config.yaml
targets: ["instrument"]
widths: [48, 96, 192]
init: "torch_default"
Rows from block 11, named by matrix and row number. Each number is 128 + 24 x the weight over its row's rms, rounded and kept within 0 to 255. All counts start at 0. Numbers have three digits each. After the name is the row's rms in percent of the matrix's.
# convs0: reduce pointwise conv (model.blocks.11.convs.0.weight, 192x192x1x1), inputs 96-191
convs0.0 092:131176171147088103143133125110157120148141129102126121137165166103101085098171140175081149144149093131126152091129131104122134101123140092124109161140088178138117101104123117088092070105136113120142190137100130106128154105101145136126114110141169141122141154165133133159133127153102136141
convs0.1 102:115116113096102160110101113103132130082130113126118171157157089100120135136180140121147114134179154104165116121125140116120159127119118134124131137120138139116088182166140137140090117122101129127136167119113120148112091151131129115107117137141114162110084098100112125175067124115112144122
convs0.2 109:109168126103102124123132133116103121114120143131160090139125118119102092110076110194106127145135129101155070118126151126140115119138133116144132118096120146145081103106135160104142076143083102162103129143153130097136085130112141103139194086104165111136117156148105148134118113154110129202
convs0.3 105:148092131180096131156106108099133125113109114111107125130092095122078136170088159122084164097100131148116071102088119144136142116124112136112142114104135085107117092146140062147133151140130155120123169170114102109097087131166102147111164117141140101102116140116109152134128110109151146110
convs0.4 111:163134105132123129143100135079120130136138147091152116122126120153127075128125113177143122120153207103133094100159146113113109122113139109140148150095097090114133124115092085136119125111122140152142132151118085153145136095153137096097123065121130097103149145137124109110123122136103100164
convs0.5 095:094100120160128088119133174184122161125132117117128102092104127147069121109141122140132135119115143083145139114136104134148146136142122110124120120110151122154136102092117144134156131142142125109171171042101136100090134127150128138137100124113115121132106100126151161108138176071105142097
convs0.6 103:108082134116141114106092146121109099163139147114095158130171160124156156148158143146167111099133123103165169130163160128112226115148131106150124136102107161077139122148110126119135082146113109106133162085118139138096146137133143143154112140143113137150100098108133122185119119089092111144
convs0.7 096:152164141128137132141144155155138112094137108135142116153117132174119110111120158094108143103088123146122185158149117084190134138115105104087119127097127109157125109110111120103133157165148119097171153098151139110180115150108108086155098165112127121096106168146113108108130189172140154098
convs0.8 112:122114118181127104104125140134083123085114132161148118137079135096095137113111111103122117112116098118089129118162144119134160130101117121138149142165123147109162127117090181157084114153169116111119132119114096115123134125112090183167144145105160139136176134133130127114142157124139165114
convs0.9 108:154128066166105067105096127142075128080141118134131078187152148130116102110113126163108099143153120141100103142123158126119127111138125139131161199105134109106179102101137102109119183153134120137129131113129138134153139147131142163135138133100106096162131136167099132130113125123093162124
convs0.10 090:113134108152084119123087138200114121139176093104121182119134120136144115109082131144121116105169101127123075118052142125143102151110094125125134133109111129191155118125133130157087108179138137121111114146118120112124179136155124183163129125135109127175114136118142121127116135102152103125
convs0.11 104:127162109150161164116167128108157130129160122157107127113115147137098153109113137153094075158129150147191121113126104102159153159099123118121099135122148117112145129128177115206121182117102126106115169151090111138096147128123182115155140139111163179105126111138123164136126130111138093154
convs0.12 106:119123140120083139132136135129113115098140125154086147066162160111114144112121097099104141107123121176128158144099091161123114154173107172102143138083127168120118128145147099134127137115142166145125110124105113112104126175131105133155059140144133097162110108133124108123146142158100128133
convs0.13 104:107106117112136152110104151168127114153123095130168102144107092126131142122141138118120121123135171108166121093113117075097103122114170140163120126100119116121131110171105145085104101084124106109180119065111105131108142119100161134105137219124130143130130113123147100124113140169126118137
convs0.14 107:137127130118138097131134115115089119163106148119132116171156149130091104160120121183134108124143112122122121136136149143107125134086110112121153135117160186097171168108111120133117134142108092091130135133088139106147164127073114168093182093107124151090107151120114123183115139122104139089
convs0.15 094:125117130118182141153168131145100086119123147129100140148164108153092121098098141129113128140130133157151161138144099161093119092135128133117142123108119150135111113145184107123182161166144135088078118119137133113133084109139125131142156081102127194133116129126136126143094169131125139110
convs0.16 097:131107145097088104110179156116138176196102082142131105133162096166144094123152102147120135147145117205131134136150101106151127114144098118118126089116118137141090118118120098109118112116118129132137154120114126121135107152136136077145154128126198145148158142134099111135142125116119141151
convs0.17 101:102126143131124162102166117121172107076125130111140129132136136100115149136116119119110126083141104147138108123142122119137139122179118151128108151157139116134134158108133185128121113115142115137118167128121135130122124106195115149166112137118169141138108106091121134116106148161111103112
convs0.18 100:167108140113172085131132083126136139124090147117120093096113150100139105106161129199140120135140137139102103106158132128191131143137118117123124097126125152129131129102134104118092155097126109133119114132109098134145123188162221097130151157098135139168140174113095108162099131127141118125
convs0.156 108:114125115110146095162111113132107151129078139126148099128121137133113118149169125127093118139163121120184134142136128119111152096122116184086118148163127106138109126145131138108111112131129109148169119106085171078135049137115135104155145172132113153155127098131106122143098136130124147137
convs0.157 101:125116145139112157118101161123115151151104123151172120151114147131142142115144108130084143138114090123123133131142100118138097120146139178097115116150154133141114102083144096145106144107164170104116135137130135166108158110114145136131118148112131100139110096122122138126134122101111164120
convs0.158 107:111132116083130108125137154114129114144080118144151136158106133117163126156106156144176122095155143098141115142117111107133144137120155178165153133114102098167088148182113141106116128166137141160110087106147117086123168114110099156103122138103082142160121130138085133125088121135147126200
convs0.159 099:153112120137122099123195108129114123134136119092097108197103089114177138095123140105091131142145106149143115153107143127147159101137212110146129127136111111100137156108148148131103097164101157072128132127129128112127109106141113132116113120136131109145099118173138115120126107104109114108
convs0.160 099:129142156107119110113118128134146088170152169149149109124130097168112110112092121133115156159100072154115163124101132137083103131118176110126134148169104093162100102227110065093133117116094106129076182128135140138114128126137134147108125103132142134121140093185114158133131106117085128141
convs0.161 105:172122139141141110133112140089112100103139090120109124122177128092187105139147132101120129131122098147125124121144135103153102119144150120107122162140097132137149135123192123122112093126150091135138123126113146101144160156150118131146157139119138147072093091150175091136139118091137151154
convs0.162 100:117140124130131125128119149113112138111149171117091094140115135160126128113110146177140150157149112102139117115118146103163116176139152104132120119132123124123157083134129150152119142114117130125158115104122096165104156108140103128132107099104117150126156152136114122119135168159114119130
convs0.163 099:115131100109126119125099109123106120101096148112113120121124104123114084147180105173145123135216153145140150173157106160113129085119125140108126153106140138129158125151117199091162132133145123109087112112118120085154135125121085131112129103133128136127122164108096091115150122156153137137
convs0.164 113:111146151093112134152187100104174122114095131119141126144072124118097118130143106162118120097106130135113112122105105106142108123111125148143140127111091133137117159138139114131142104135131109110097117154160108168111112115165130110137109119194110143155137128134095094147113119089123124105
convs0.165 092:190125087113127144129103173144122130169125144092073110157141131142166122101123109140104146136129106111107167116118174133129141147151072153158136103104124113131125122107112129114095093164151139120131126119148120132128097129151120129103140086131112104107122135114137119127130127113097091161
convs0.166 107:159133138158070127136132142121124133134098201122120144110130104126152157083145141133166118118101149129156125125136103163107120124080098207084140154109152117123103171122133097139093167130125145125112136152137124140142120148125098100088120132106137119159146123094122150126125110120099147110
convs0.167 102:072123116136163120093106138129103096123101121117129141170121097154116139115127107147102057177111103113170167129112094144139123142116134090114118135141127103158147116143149147096104131100096103178122112102107113176169142116121148105084101106113117144129148142159117108119123101135106112128
convs0.168 104:097125119123130115127098146114133154143167136148136111119125150129160130116117159135145152091162172166120134127146114126114176134131129093190120126154073146115120147127137137116147160161153129150180074113118119152185126103128119163112161117125175113092113104130090106137127076111160124188
convs0.169 105:070144103114120142129146143114148125157093093146092121156099141122115106112113133128134117065104110132172129154107163103124136135111203084086120104092099128123134155101114122099152100106143172147106116156150119130118113091129146148115133149132103172132092119152081116156122111105177130125
convs0.170 099:073086090136117109139092100144107139107151148142101097114097122127140108129094103113125099143122081122127117124118136118113118116146119129176087121116108105137127141152131101122100131118096106165136169189149105153164147160156147162133146116131165146118105146125141090147096145111133145130
convs0.171 095:108144129118125166108147129091132107143121104135199129157155079108098108107120165163103115144147122164142194131158114117129121132100159142128075115135093096178111120117132141134094138157120076129098130117087154141100166105178142092144131109164095166132079117159183112146128133089095106148
convs0.172 111:152133148135154122117102168166117108139127106120164076127119142095161127098110103142137121134137130119139103126138125100148124107121100143098140131103129157171142170112136157104091128101100125120128169136123086094135134107131100094148144170160153140103166122138138122169139134150135146113
convs0.173 107:077079125118110090136163080116078145128151167114139128117112119103117083118120097113109110104149103124125127138110179156114111124101121089090123117100147152116092115126117116108122108107156161124140117155182136127128122165128136085125146119154157137104201133125086122123096130223097116142
convs0.174 098:169124146106100109099095130109101121125120120093166121119118110140100095123095087106155148135123128147090115085145123152123119103181160109114122145091144131146104132117151161154100128107133116091118130145170159167144143135149137129125114138151120091153154117116119131153119136134138100104
convs0.175 107:187129136128110130154135110104130123116131154147098129119096105104130162162116163111105121105122145156113118153118106120149186112119134082162092168113140147077161134124139124112107103098110129161161123124152137162129147115098147094106137120136123099182120144110149134150129118103118116122
convs0.176 106:137105137147143153128142138146137133127077124094153110140152140111146118123175117135143103100096111131098178109112131159125161085098123143114115144116148113136115115145145113143108152132121110135139113179097109124151123116142131134093125134105135112186125116106143132124097126155104167112
convs0.177 100:138089114117103094123136105190111106111090160103157110121131120128151099144154130142148129143147155160147150125183126117092135133086120143079135116150133093141116153136125115118113122140162141145085060094130079120096104122099116116128116149136106110125137126127127082139137151159151100083
convs0.178 100:138135145169140135143127115115158150088141138082076103106142179147132134097123118108097102141119145140097102118125161129136190109100149147127107156134148155102140181132159097109108148114096143121095183088121126121137124136154164110130109106141096071119102161138112108140114107094131149117
convs0.179 095:156126105159103142099120133083122073147149094072108142102071087143140109118159131096077127136165115101149120133111147125159185123121079114123082132176095170106142172126095106114112111100131088125127180086133108129138128149127162129109144135122105149090116087137110118116181137134141116135
convs0.180 101:103113127091116105164190149154125146116118122140146193111148116129091151144102185139130149125152134176098114150119136109155148126150134145132125171135104122119139093113103099115111135127116118141143112157123151113113113118174095114142086095093119112113122103092141103127126115120118170120
convs0.181 102:142122129181168107087136113116078138137148122085107109132106145126122139136169130150126150103182150094125115133127125127138140138113132119124123126104087111161130070090154130127073111157121088106133127075106134104125106117097135109145135107096116159115119098127137129151154147114107157135
convs0.182 089:101141120102146139132103106150112149144123135146123114104131113121099150126134139135119133156153153140136105152135135147125119154116102112135124133135152139169098147079131123106100144125125143119168202089122112137118141122131116128137126073132158099141144134132081126110126134111104094171
convs0.183 096:113171136122100159115127145132102103108134163162113123130134167119157126113130159165150128156115118115158114119125107139087102119159108106176090130126179142110151062123088110123098095160133119186132144192167115100143099090127125141123137081162160115161146161155106112146128106104151166134
convs0.184 105:166155120141129209127168108153159152119096127103111122147161177115110090153144141123109125152154140127105117118156117146129169100120103150102127125139128135105143106135106126082136096121097085134130106163181177181125125126116092144155113113101101156081112124111146186101132108137127121133
convs0.185 094:147118142093142129100112134129125133119141110136129104092157159147122147142133103131124151081126112148115129085076109119128131135125114100144140106160148107160158110156138167182113084068117143112114131110157101097160108157126141200166128119097142116112146131141120125081123160131167131139
convs0.186 106:123141111119101086058126128104123100153126142126121139099128133123105157096129112121140152141135134140154128133104122097180136108133163099179092138114124102146136122175146157113142099128082094138172137129107115095122106094148114106144137068122127117191137143180123105133125099120154102102
convs0.187 097:131106124105157061124139159155091114171120087151151124148123116095161147113171132159151123137126149139119116139170190154104121121112145131128156139116125134151102120142100128129122113158144122135120164133127125078123103113090116120135172135077116071150122138137136111129139142140140123140
convs0.188 096:157119115148088153156140145158138148099129162115126112103141130111145106111137118155109110161124096146146123101114065127098101127126143106145155156128138150121113118102149099159150081114136141141122156156109101138151148122134129096118117138157183130187146139144124130139155115117116129106
convs0.189 099:118131098153136183166143148080126085147114111112139150176077128127132096110139130113162084165139148123150130118136144078144103174140118145183149113115135146128142119147140101118138187126132117124149137149132117131100138119145121073098120121102123115146143122122109086118121097109129136149
convs0.190 098:132116159130121090124178135124104152178129079114126160147127100139119113134130125110095164133106141100107130133129164108095107122154110095141094093117139157137112125150162140123110115123085160127157137127158116110162100135146140123104134115118101116131165133102094100093121127170099116106
convs0.191 098:070153111124140115119122150116133144156131135110112136146138135114169108174098170133135147121125106142108173095130154129083135105132090133128156117130109102130103141124122134105144104131135220112122142115127117170148159094110170103096119124088106174121119147134116147167113127145080127120