A small sound classifier, trained from scratch.
Model: 0.619M parameters, log mel input, arch regnet, norm batchnorm, activation celu, widths [48, 96, 192].
Training: 27300 steps, held-out accuracy 100%.
Data: trained on synthesized solo parts of chorales (CocoChorales), 39062 training examples, 44.7 epochs.
Rows from block 12, named by matrix and row number. Rows with one number belong to one channel. Each number is 500 + 50 x the weight over its row's rms, rounded and kept within 0 to 999. All counts start at 0. Numbers have three digits each. After the name is the row's rms in percent of the matrix's.
# convs1: grouped (24 groups) 3x3 conv (model.blocks.12.convs.1.weight, 192x8x3x3), inputs within the group 0-7, a 3x3 kernel for each
# convs2: expand pointwise conv (model.blocks.12.convs.2.weight, 192x192x1x1, transposed), outputs 0-47
convs1.19 091:437531464491552514540606491457419527489475563520610424462477459485485510458537563494443485518579444600481470503524510533487446399516506483538466457512470552479446508476546485461505424452501565637417487539514405433567
convs1.20 102:517530480503443468472561500502554471549475508488423510467500485459490462514526538448395478481537477523661483453359479543568482544483463513475512502467474525537423482443487566563527474416469411398450583578540445482449
convs1.23 081:515519484478534549533507509523530405538441479472617495543675496459527484515508480494456491503581533443473490476514506569534475547414479523627556539489593518551471512480544490454490429446461531486471500531534411380455
convs1.25 104:540464508487497473466539539450487462452590476474652419454527502454530499524604446488519471496520510418639487493528470510432520540552435529578479447572431497511452463547477495445517587418507450491483456565479467590497
convs1.26 116:524609457530483506429493524437380448515511592499471466507501480460505477510525508537406499427536486542385555475488429510530507467518530520551477510369553543680434466535474470508502456482516504496465501457471526573483
convs1.27 113:521513528492454482404623497466443438459524504496533510496464524521534466436530559476399518467620435489371490573429465500552487521463461528535517505492470445510483496481451476472538527693437470504489568500513514530494
convs1.28 106:491484441485446511510553475509603534531428472488435449527482502512524558463515495546553461532460504478538472489638493509490461488530495506453471475532489481689508462554586480504486466367496501544479543374486478601506
convs1.29 069:498474483505540540453467449483484454437452509556507460518454571589526481407425491473476510468536426475397527448461444480407454549514554615523538422616501484460464485452420508443570504574478489469513422565495543434462
convs1.30 112:495479470454576530506435500536583533496478504499439494471614446496416472529443494500562496493334505437630498513518516494532461479465509507430399517526493458512471495422498531618481460391487495571452491546492454488474
convs1.32 094:532446497536477428507480486443443576411538524464526433450544530513468549535475490455523468496453596468485549541424546421565523474452488557562525516531479464444498609517424475637418519594477556404516491530529531474444
convs1.33 104:460462531529467497510522498575274569515448483479402508503585479490465517488462488502540519484467489485390484425585478540603465435603514498538524543542530455461500480438496486470467532560481484436520504460514532486477
convs1.37 102:547551432531448424506500477471576549490405517509385546450399534482433553489472529497472517498457498442451487465483473523576388523652433470514536497524502533555528567496555449493465470488478524630429512496466481488495
convs1.38 108:568514429473554465470494529550520433497486456493554480408479523482462550477431633497407589467471477509529450436561516421450587421406607460491557483500494454497529463570486456561447485465498564523438537547447500534499
convs1.40 097:499482415476464547463659442477487503478493539503481475508512485446470524523503482470472454459504515533668511477413472573596477454504446577621538513437469498439484482561458515482465502427543472563456575530514482430484
convs1.41 125:475518523489493472454489494488629488509403495477446503530427468512446525476688500521529486491543490503445498483487513499429445456642505495464524525421503459479482472575457492518508475359515496448481520616520494478546
convs1.43 092:524509480469501482473474526492590448447482499494492491480413487561404538430683540478561587471515511561431482464475509479430488492548540510468525525448501436448536477663519494440484504413437466416522489501481495484485
convs1.46 094:506423429448446524569599536440460422418557557473413414507483506468501431482618494494469487465473497520539542511463459449460500462625522495558495475445485533535485461421461503551530459398440555577555486457483473506525
convs1.47 063:433367429444462493466465412488489523436482587530537610422551495503553437484546480538523435441483538466448445464487423444512472435437444457600493536488510453481520522492490493508562573575506487434458483478506478424420
convs1.48 086:507566488486475466522465527524487518482572463468579465404533452521445508522515491421486527537469499607489417560440481544483479558683397545523482548437489554502482499408506617557436510446472504481512526451509484551510
convs1.49 119:526654517474435429534443462473512512515447497485578498510452506505488490451436505468473518501626485428290571485501499473460512475631474504501503476533445506419526473460491502497476475456546500490496470480509506570487
convs1.50 118:510658503488431448499511482469472463533388515529523554452414558519399503513647549483466507489535478522543499515405436520456487493462509534447486510490494531640486463374484475489491479530481478559503465517483454461497
convs1.51 077:468467593464442461474454438521535514516549577544538478551623489454571527543408408497528519433603496492362484494453464455513456448494448507573449454510506499424498450517461453526524572530523466507539427506469452481418
convs1.52 101:481485414472400610471688457504458518489498463483550493492527460444518579504389496494554511497535545496394475520461504473533472490500488454519506450532579505467486464526535500547509478386552572485406486466534506505428
convs1.53 106:434540487498575431484447502539490419427490512524389488540456417393453559554587457529424469512437505503629494516451508505517578567425581498468480484436504515587437462505520477503472526524444460552445489504501545569491
convs1.55 087:499529429469481494474507478482471533534426547424448481503430522567417539496665480533464575518554433517615515535424499510464490531502532502504495488475562526554484483436464517417465472494456490682528519549534516547493
convs1.56 104:604553410564486399472613496504497472497462479509574451512493445521441519498517481455473516468479547476427557512573441493518487519517452479548500536423494509527488573532416529479393506638428480490550449514596477426528
convs1.57 088:398545511559405435444435547526478470510460513514415543493487469466499488526399509507404498502550516425591522476545467489519512448516542488606529501544512459486534449431508450449498474375546492495463464431440563624492
convs1.59 113:471427545543452472514485483452594521445530550510546455500508548516449502514519476515531427462515513530503540569424509488463542558489517425413537481529483528515500569346564435493492508530488466684546508549524491385524
convs1.61 093:494631507518429521506395491516487496511503444446512572472489488545512500496394536447357482519502497487648452514458505515555477478528526475527464528528540445510441496454490446468540512385544447504519446455489539619446
convs1.63 080:481550453485438516503514479490456532497482518430523519506595487486460485417491501552391522451501503421509490494492504455496464499465478449529538462465510456515476660570344505514452479503485527455564431545487596575374
convs1.66 094:489405591598391594418433473473526484523641480509561480536529472449508459535463443469492481496528486517482456474513480481461537458509562455493464509513453447491466515519471512534623526575438536524485461470538509367564
convs1.67 101:449690467553489482448594414530506509511470475518471463519431490464463569524426508459493516525460503463485522529451525477518434470658507488457493490456503544429503555590568459455498508434522505433466474524505549579461
convs1.69 074:441542487483523492428586520554507529553465453526727488479493469524520478537424456443473486527474484526618544499428495514536543508439486515631464499467451541441479479470516573531443440480481490540495491563493467473519
convs1.70 117:555465493422464480530604495525492508468531480492599533488604547583456461477477441520423485498496462451617527460381469475630514488443489434593516484589504502568435471476447489515429496425513522465487488473510484465535
convs1.71 096:510442471481505504545668442499453490452480501503493497501423522484582469460468526483580510441506488589509490470638525546421479470434440494503505454471487477530492475504559494487481512475540433675498560454467495416465
convs1.74 066:559560529530515482460480409428469493468489478463478529599383532524505555580467549435500546485463512530536470529498469515467473480395453593447474568511553684478521478481531438519510467481465506517460494429520532437415
convs1.78 117:456504521461542451491560491518534463440482512486426484481412512470468594541478477481518550494524508569582449444475484501475422494456514503446467500443531481495491511660478477397502475596484443521535448428525537669443
convs1.85 098:455413491447510483458574568488486525529530446441464511513471519451495484493475553463550509529447497483583504492652510531463425472423468453453541472449489496521546553484478509635522583424432525416439458505474589406470
convs1.91 103:523500526453538527460506449461518529527471457529427490434568572512565456500454538454482470503557515553465459480462522468437491596606508470401449557438434490558490472421508511567471460621440607594463466471581495469462
convs1.93 082:532475508532459425491570497457498451465467438534447548513477507458515501490421465498598613590509639511414470513478498522459465436646482459474477448442553482643500482490462472553488453556513536474458483482507492506539
convs1.94 114:505487493475443499487591533535444470516421513494464512450487489494513515568348441490393522482520478502494520526621464474437465488473490427636533513434500506469468505502486505522477467403506504444470481465526514676486
convs1.95 115:524484503466512510473449432454635549500383525597469468548437496451429472476629461462502436435512474524456476526490506478437570502600490461605513464430529502525452533509467473476514525556456522418497459593514522478443
convs1.96 103:451505478519488360463469438500471460452463515516495495501556509480550547475511562447442501500469503529494400455519521509524457487455466528549497543545552432479432517679526600513657482457477560441446483508450495497544
convs1.97 112:476513549490409570534385539512430500498463456529601574471479540448556500482681484421375440490500473462521462411600508506516457481513468494525490482515494513541461500457487517478470517475496541524493465428457516588538
convs1.99 115:444442594515571502496452522464544502521529488560485452541481477489468466468381520516696441514520431534497447411401565529496532542609427478406548472501499506480526521488506475518480522495485537471470505475515476417562
convs1.100 078:543460520602537409460530539474498446489507495525506502499466586502483498474549488532447460616434477645441454552553571559565457430421461517645568472509517450510567471556545486495538489482505520471452500534481433499522
convs1.101 103:473554510481499457472472494505510511473519491510433532504482486465506522504482520554402521453473571446574509460544488514520443488569466485753394501501578453462448532570457458520610510490455507466513504449483528459483
convs1.103 092:495451528486478555508479486559452536522451536499472447487498456444528490484441498504767478505506544449473497503524531555545540497510515511344614435535539441535488561430515506485483493487512513502488481470512474475500
convs1.105 091:530474478510508485482580533424555509512468474470488468496519507462550457451500585478482521537476498478512499485566467528487533432507558401525553545529535685481442434544535647403590528431462490533470569533500565520520
convs2.19 096:589625483525465607507480508554475392482508457533585521574514504526515512463540502486427480534426513541483620513444560437475481596412499505524479
convs2.20 104:574519422516504431551464585534468557498503529536543463572542437501500466538496525544546495403407493423527562447557556412487477491618473537479443
convs2.23 098:453456573486499545509500521488456384486553468620524576483495403457476551493489565466447463490409536424482508485460405509429510463497510506520420
convs2.25 097:517510536460459470495462445526508499459549535550603561423449504642420496534485476562483539481448452458467471467428419607527456530497501495412422
convs2.26 111:511563443523577586554531437464445412478527488461512465490535487394465475485627453445436487485497493452490483528481513506476568470453411462473552
convs2.27 097:587458390461456553522445353464424595473529655512551600490518609507505505459503481478572503556445501523473497520490518569362451615455504540565469
convs2.28 101:505423519465536480475388491500584501480490441485562503381522574589548553568567505505497486515420485410504527447500431539514470505502528533484532
convs2.29 092:482511448481473485577427513587506431464615369461442592482467448581510519544438455536475474503430521493490531491485451458552495507564591617533525
convs2.30 087:527545450414517595453481405507435473567457622532454486515566501433429522541579453520522557596461433509643469509474484524410584509447450532530504
convs2.32 087:588461477464500533580430490515570471459462424517533523461457536603476481615526409636486565469476459508380605433580440492399522501512399493581399
convs2.33 102:457512406444514520531489493532592421509467520457532504507549522563476441509539450531446486525470518435522525482482486406508473452461440529493399
convs2.37 105:431461538488555528467512508513466508405457516431502409558482471538503526458507518418524466461475487556478481572384530430486421461609473503531460
convs2.38 101:449499486530488546558514443490464549496490498499542510437480574512539549437504466435448446513475431567447504442591388399400411474582537492490421
convs2.40 101:573492478511411485453568555476518453542605446476484452484450512453518409496492499451453578477491482555629492366494530481539532474451526463455417
convs2.41 103:602456531525446428482467478534488512598593603505564555480503520436509483443514598501438527611520555497471466488449554485441530542462438506426581
convs2.43 093:534532471416552521453432441577477472578494553596411557470498574504491547498546467569481596522525514488460582543504510558527518561528505463457577
convs2.46 100:484512478515410510587570505552442553474527531551458512511439487526462497506502447534617509477494427416545505542491457445559522530482350505514479
convs2.47 093:452474591453502488467538490532463501515513433522510518457485497450429449446491469560404487499521458450579511517573417508577401533530496632542499
convs2.48 096:496540435470441493609443492481573547458527508624416490546437427484529450530558525548465475477433555475435494465471496473526471502460430461463502
convs2.49 103:570568511557450500426471493478511502448481520522484490494566451526492483431514596479594601471464512462500492509481426502475465441520541600477475
convs2.50 111:532406563465466419462546501504537420512437481459514531452501459528489454508567482553389500519674426495453606500493558496553476485514486458465578
convs2.51 100:533456470476514485509473513409432520418496520495527531474562500490528502444405449459365429521552498600448491398496485510383471449521481603464450
convs2.52 101:443485510437582403379473423449507550477564496411576514390498477496520483479447556478469560498554497516535486536416527552506555508500483515374549
convs2.53 098:497423528478552526555473513536472515493452537544485427504579502496521495448454575585439629492525487551602441463499507488534562558463500404595534
convs2.55 096:474492498522538609511545429599525542472486544569502528417474457579462501534600513457468473514585556580601524555503563520550559453478493405558558
convs2.56 095:520553431498539474512515540447470463460483469449501516384511482583523511537588424570453519420492462394453481515487421451520579490525484515508465
convs2.57 094:507529517489535455558573449444564552571466458511490527615488463467539495469536500443577636454486500458502463438449469499434491580490448517518459
convs2.59 110:468446547450546597481555516452458418522500503446456436584446518417439508455525485501484501499579530541506500496477443536519450499510588474542585
convs2.61 093:398469402529452435553600467515533541497485482529489492743513489440424522529498554568560536522457453507446495433474463457545435456508508447443445
convs2.63 090:575457401436493512458534574530479550514453467512495416489475600547560470493574515496404440530459481511503489450576482462583495449510581437476479
convs2.66 098:498537468539514497435497531593462508495480455543479459450557482508551529557433561542547378510580453471395490499442445432539462441540520516654559
convs2.67 094:466536457448486500517465498555484495510614557507539354424507476510511544575536448560511428572441556532464431491430558568521573442473542546496451
convs2.69 094:468560500462478597545470670452508440493471416522366499487469635504594507513538564516670437536556443450589555551445496477449470509525476503478495
convs2.70 102:533364559479538512551483589541534444475470498482463401518456560451524519503466595512478573501557446571563467513496560500463420593420484483526468
convs2.71 105:619448511497532533481479561516478508559495589495539667457603467480459512462558527525519517547523572401643538486532536577429534488595501515552511
convs2.74 097:482528452521528404466562468439483521513564491500542517475515486432549473544494498427491419527507603493324510389442469478474482507510506541538532
convs2.78 097:531506499568461521588484414497445472449556564399528489460398434507402487451586560446402562475516539500558511491409463522440411470485487549445479
convs2.85 103:414492501634469450537452536401475501474523496542371484510465508498546407550491444451418581452486527490508584531459562441463546575464511432529454
convs2.91 102:476581533428480577469517527477456528449421590463485599463461575561528471439530551437559396555487530488514569509512417526560574607497527404490476
convs2.93 105:486466606451439467567491503477525471445465476473508526504545539429459548477504553420536521419501506470594550447489464487481508575454537388470496
convs2.94 101:588472566579476482517534470459499549494452509495519433518410419553683590471473556474584451428534510454512482592472558438514485435482560435453486
convs2.95 103:452462481479506507444513573561538553561445517493490462490479483481592411501431449444466471582392594489477459471584450541507516505466466560425386
convs2.96 112:549513511508489546439485495438406443443447415433501538476441560460451473514420479481457421455576462447492420483391511515608480481433497469497461
convs2.97 108:443489547564499486489575647411469485474440547459506566612485470539469527494480538523470416459636627575472445585448463471571583503461552523504468
convs2.99 097:505599471566507479503583545496480537621499531527490470512459492518533511566528458390561480557514630592559473501429466539549468560457529439524493
convs2.100 093:577593470535450532507458524496447541469472486443596503554512561493442504484492487432440521652482435525423319477433424500540592403529624466451471
convs2.101 095:501480534498543531535522465438355511512449486499449480551541511469476608519511587458480458506537529402461481483482487496554558420509580461480499
convs2.103 113:538524461573537536487550586523510457605627521555482470467550547513476469533477484472451495518590471622541471363543504609449553575458476544521528
convs2.105 097:432482517453468548537498456459482494500439503512478511464452504500567470484466529445532502490528551476523390529518464468480485546471429445461514