config = dict(
    gain_aug_db=10,
    n_mels=64,
    spec_augment=True,
    activation='celu',
    init='torch_default',
    residual_init='scaled_by_depth',
    muon_scale='original',
    lr=0.012,
    adamw_lr_other_params=0.0017,
    batch_size=64,
    adamw_weight_decay_other_params=0,
)
Rows from block 2 of a small sound classifier, named by matrix and row number. Rows with one number belong to one channel. Each number is 128 + 32 x the weight over its row's rms, rounded and kept within 0 to 255. All counts start at 0. Numbers have three digits each.
After each channel's rows are labels from the 100 clips, of 14976, where the channel reaches its highest value: "lies over" is the class under the peak. Only what is clearly more common there than usual is listed. The data: synthesized solo parts of chorales (CocoChorales). In brackets: how many of the 100, against the usual share in percent.
# convs1: grouped (6 groups) 3x3 conv (model.blocks.2.convs.1.weight, 48x8x3x3), inputs within the group 0-7, a 3x3 kernel for each
# convs2: expand pointwise conv (model.blocks.2.convs.2.weight, 48x48x1x1, transposed), outputs 0-47

convs1.12:114150135089180113123146119153123102093131187123113126089110185227153035136109125157138094085117163159140088119131131137139111129117119160114129099103163133104127126141140117135131127108113062135192199104035138127136
convs2.12:062086082124121194106124100140072131146135113127173118160125104102155100089128174098101115084123095115038149138120109115091135069135111107091148
lies over: E5 (28 vs 2.5)

convs1.4:119109137108208101102067067132137125115125117122104127133080085139206130165167162111084121113120126148135143125162105144139130081037083122079094112164140116183152120082130126157132098192133121152136138146132110052126
convs2.4:163184090123171151135129148131134103215121145104085144107144099132148134190205124136165141106065090150105158075118139146110107148171130129099099
lies over: C#5 (30 vs 3.2)

convs1.23:098105165103112104083136186088107153103107091128118151164103098089115125156115102178115183074154039144120145124108117151131169169114157161207169104105125102126114182117100203139192163118126133113130170122138115131108
convs2.23:119129174082145182162104116144062140130096124215160140089101136111124123136135114158129051152171166165113140086109127152080100141151137145134183
lies over: F5 (28 vs 2.5)

convs1.15:083126141108126139113126149136139142176115062130122132179136092012127210125124154105117144162108083114110152130151133114153135131142119114116132193098094144106141105105146114125135100136142177120090039132216103146134
convs2.15:063089091127133156129137138126124140153107092120079117127038087105165129113095165117110112135127146155051152115133087095106157086155133120145206
lies over: E5 (60 vs 2.5)

convs1.31:142119175113141171138095141122114147155120092124095149161222123156173131128152088095154134097122123151140178161122124184104133107069137170161095125108110165232123105120146166124110151034136139114147119094117120164160
convs2.31:114091099116123140141103110139134131144163063138109111064138164155089094147135076151117137121082177092089101142146096086151089124102065047139096
lies over: A#4 (25 vs 3.6)

convs1.0:126114122143135107136168123134114115116121101146125131125123088119234162163086108098101096162156189092074075110108115127114120115166117106125119147197228077094054102117105134162129162117136145177153153145150108130125
convs2.0:116133148148120151114167143155118140115130109117133131123139060096150118124115177145130034137147099101145157176127095046146049132119073169101102
lies over: E5 (39 vs 2.5)

convs1.3:124066130132113147152205175123123119128130143168166158151197141097042101140119120112121143121152096084137088076089149189118127153160155154151132074108101111111117129177121127108127147071106115097131124108111148208186
convs2.3:177155168136126154086101129046142145178126104135117094146137068146159157115203121119138154098048107134095163103135114119123147162096107104085113
lies over: A4 (40 vs 2.9); E4 (30 vs 2.6)

convs1.45:125077151153174075106168117115148091134167097153091113134161127145002109114212110121130107117135127125132098146092120074111105138149151140095095109219091123149106121147137154118113137144124117170140170186123138126152
convs2.45:107147069154092140083172135152152156102071137126086117104138138157169171167179125117101206078156152140122087105137134101179074135115129160132156
lies over: F5 (25 vs 2.5)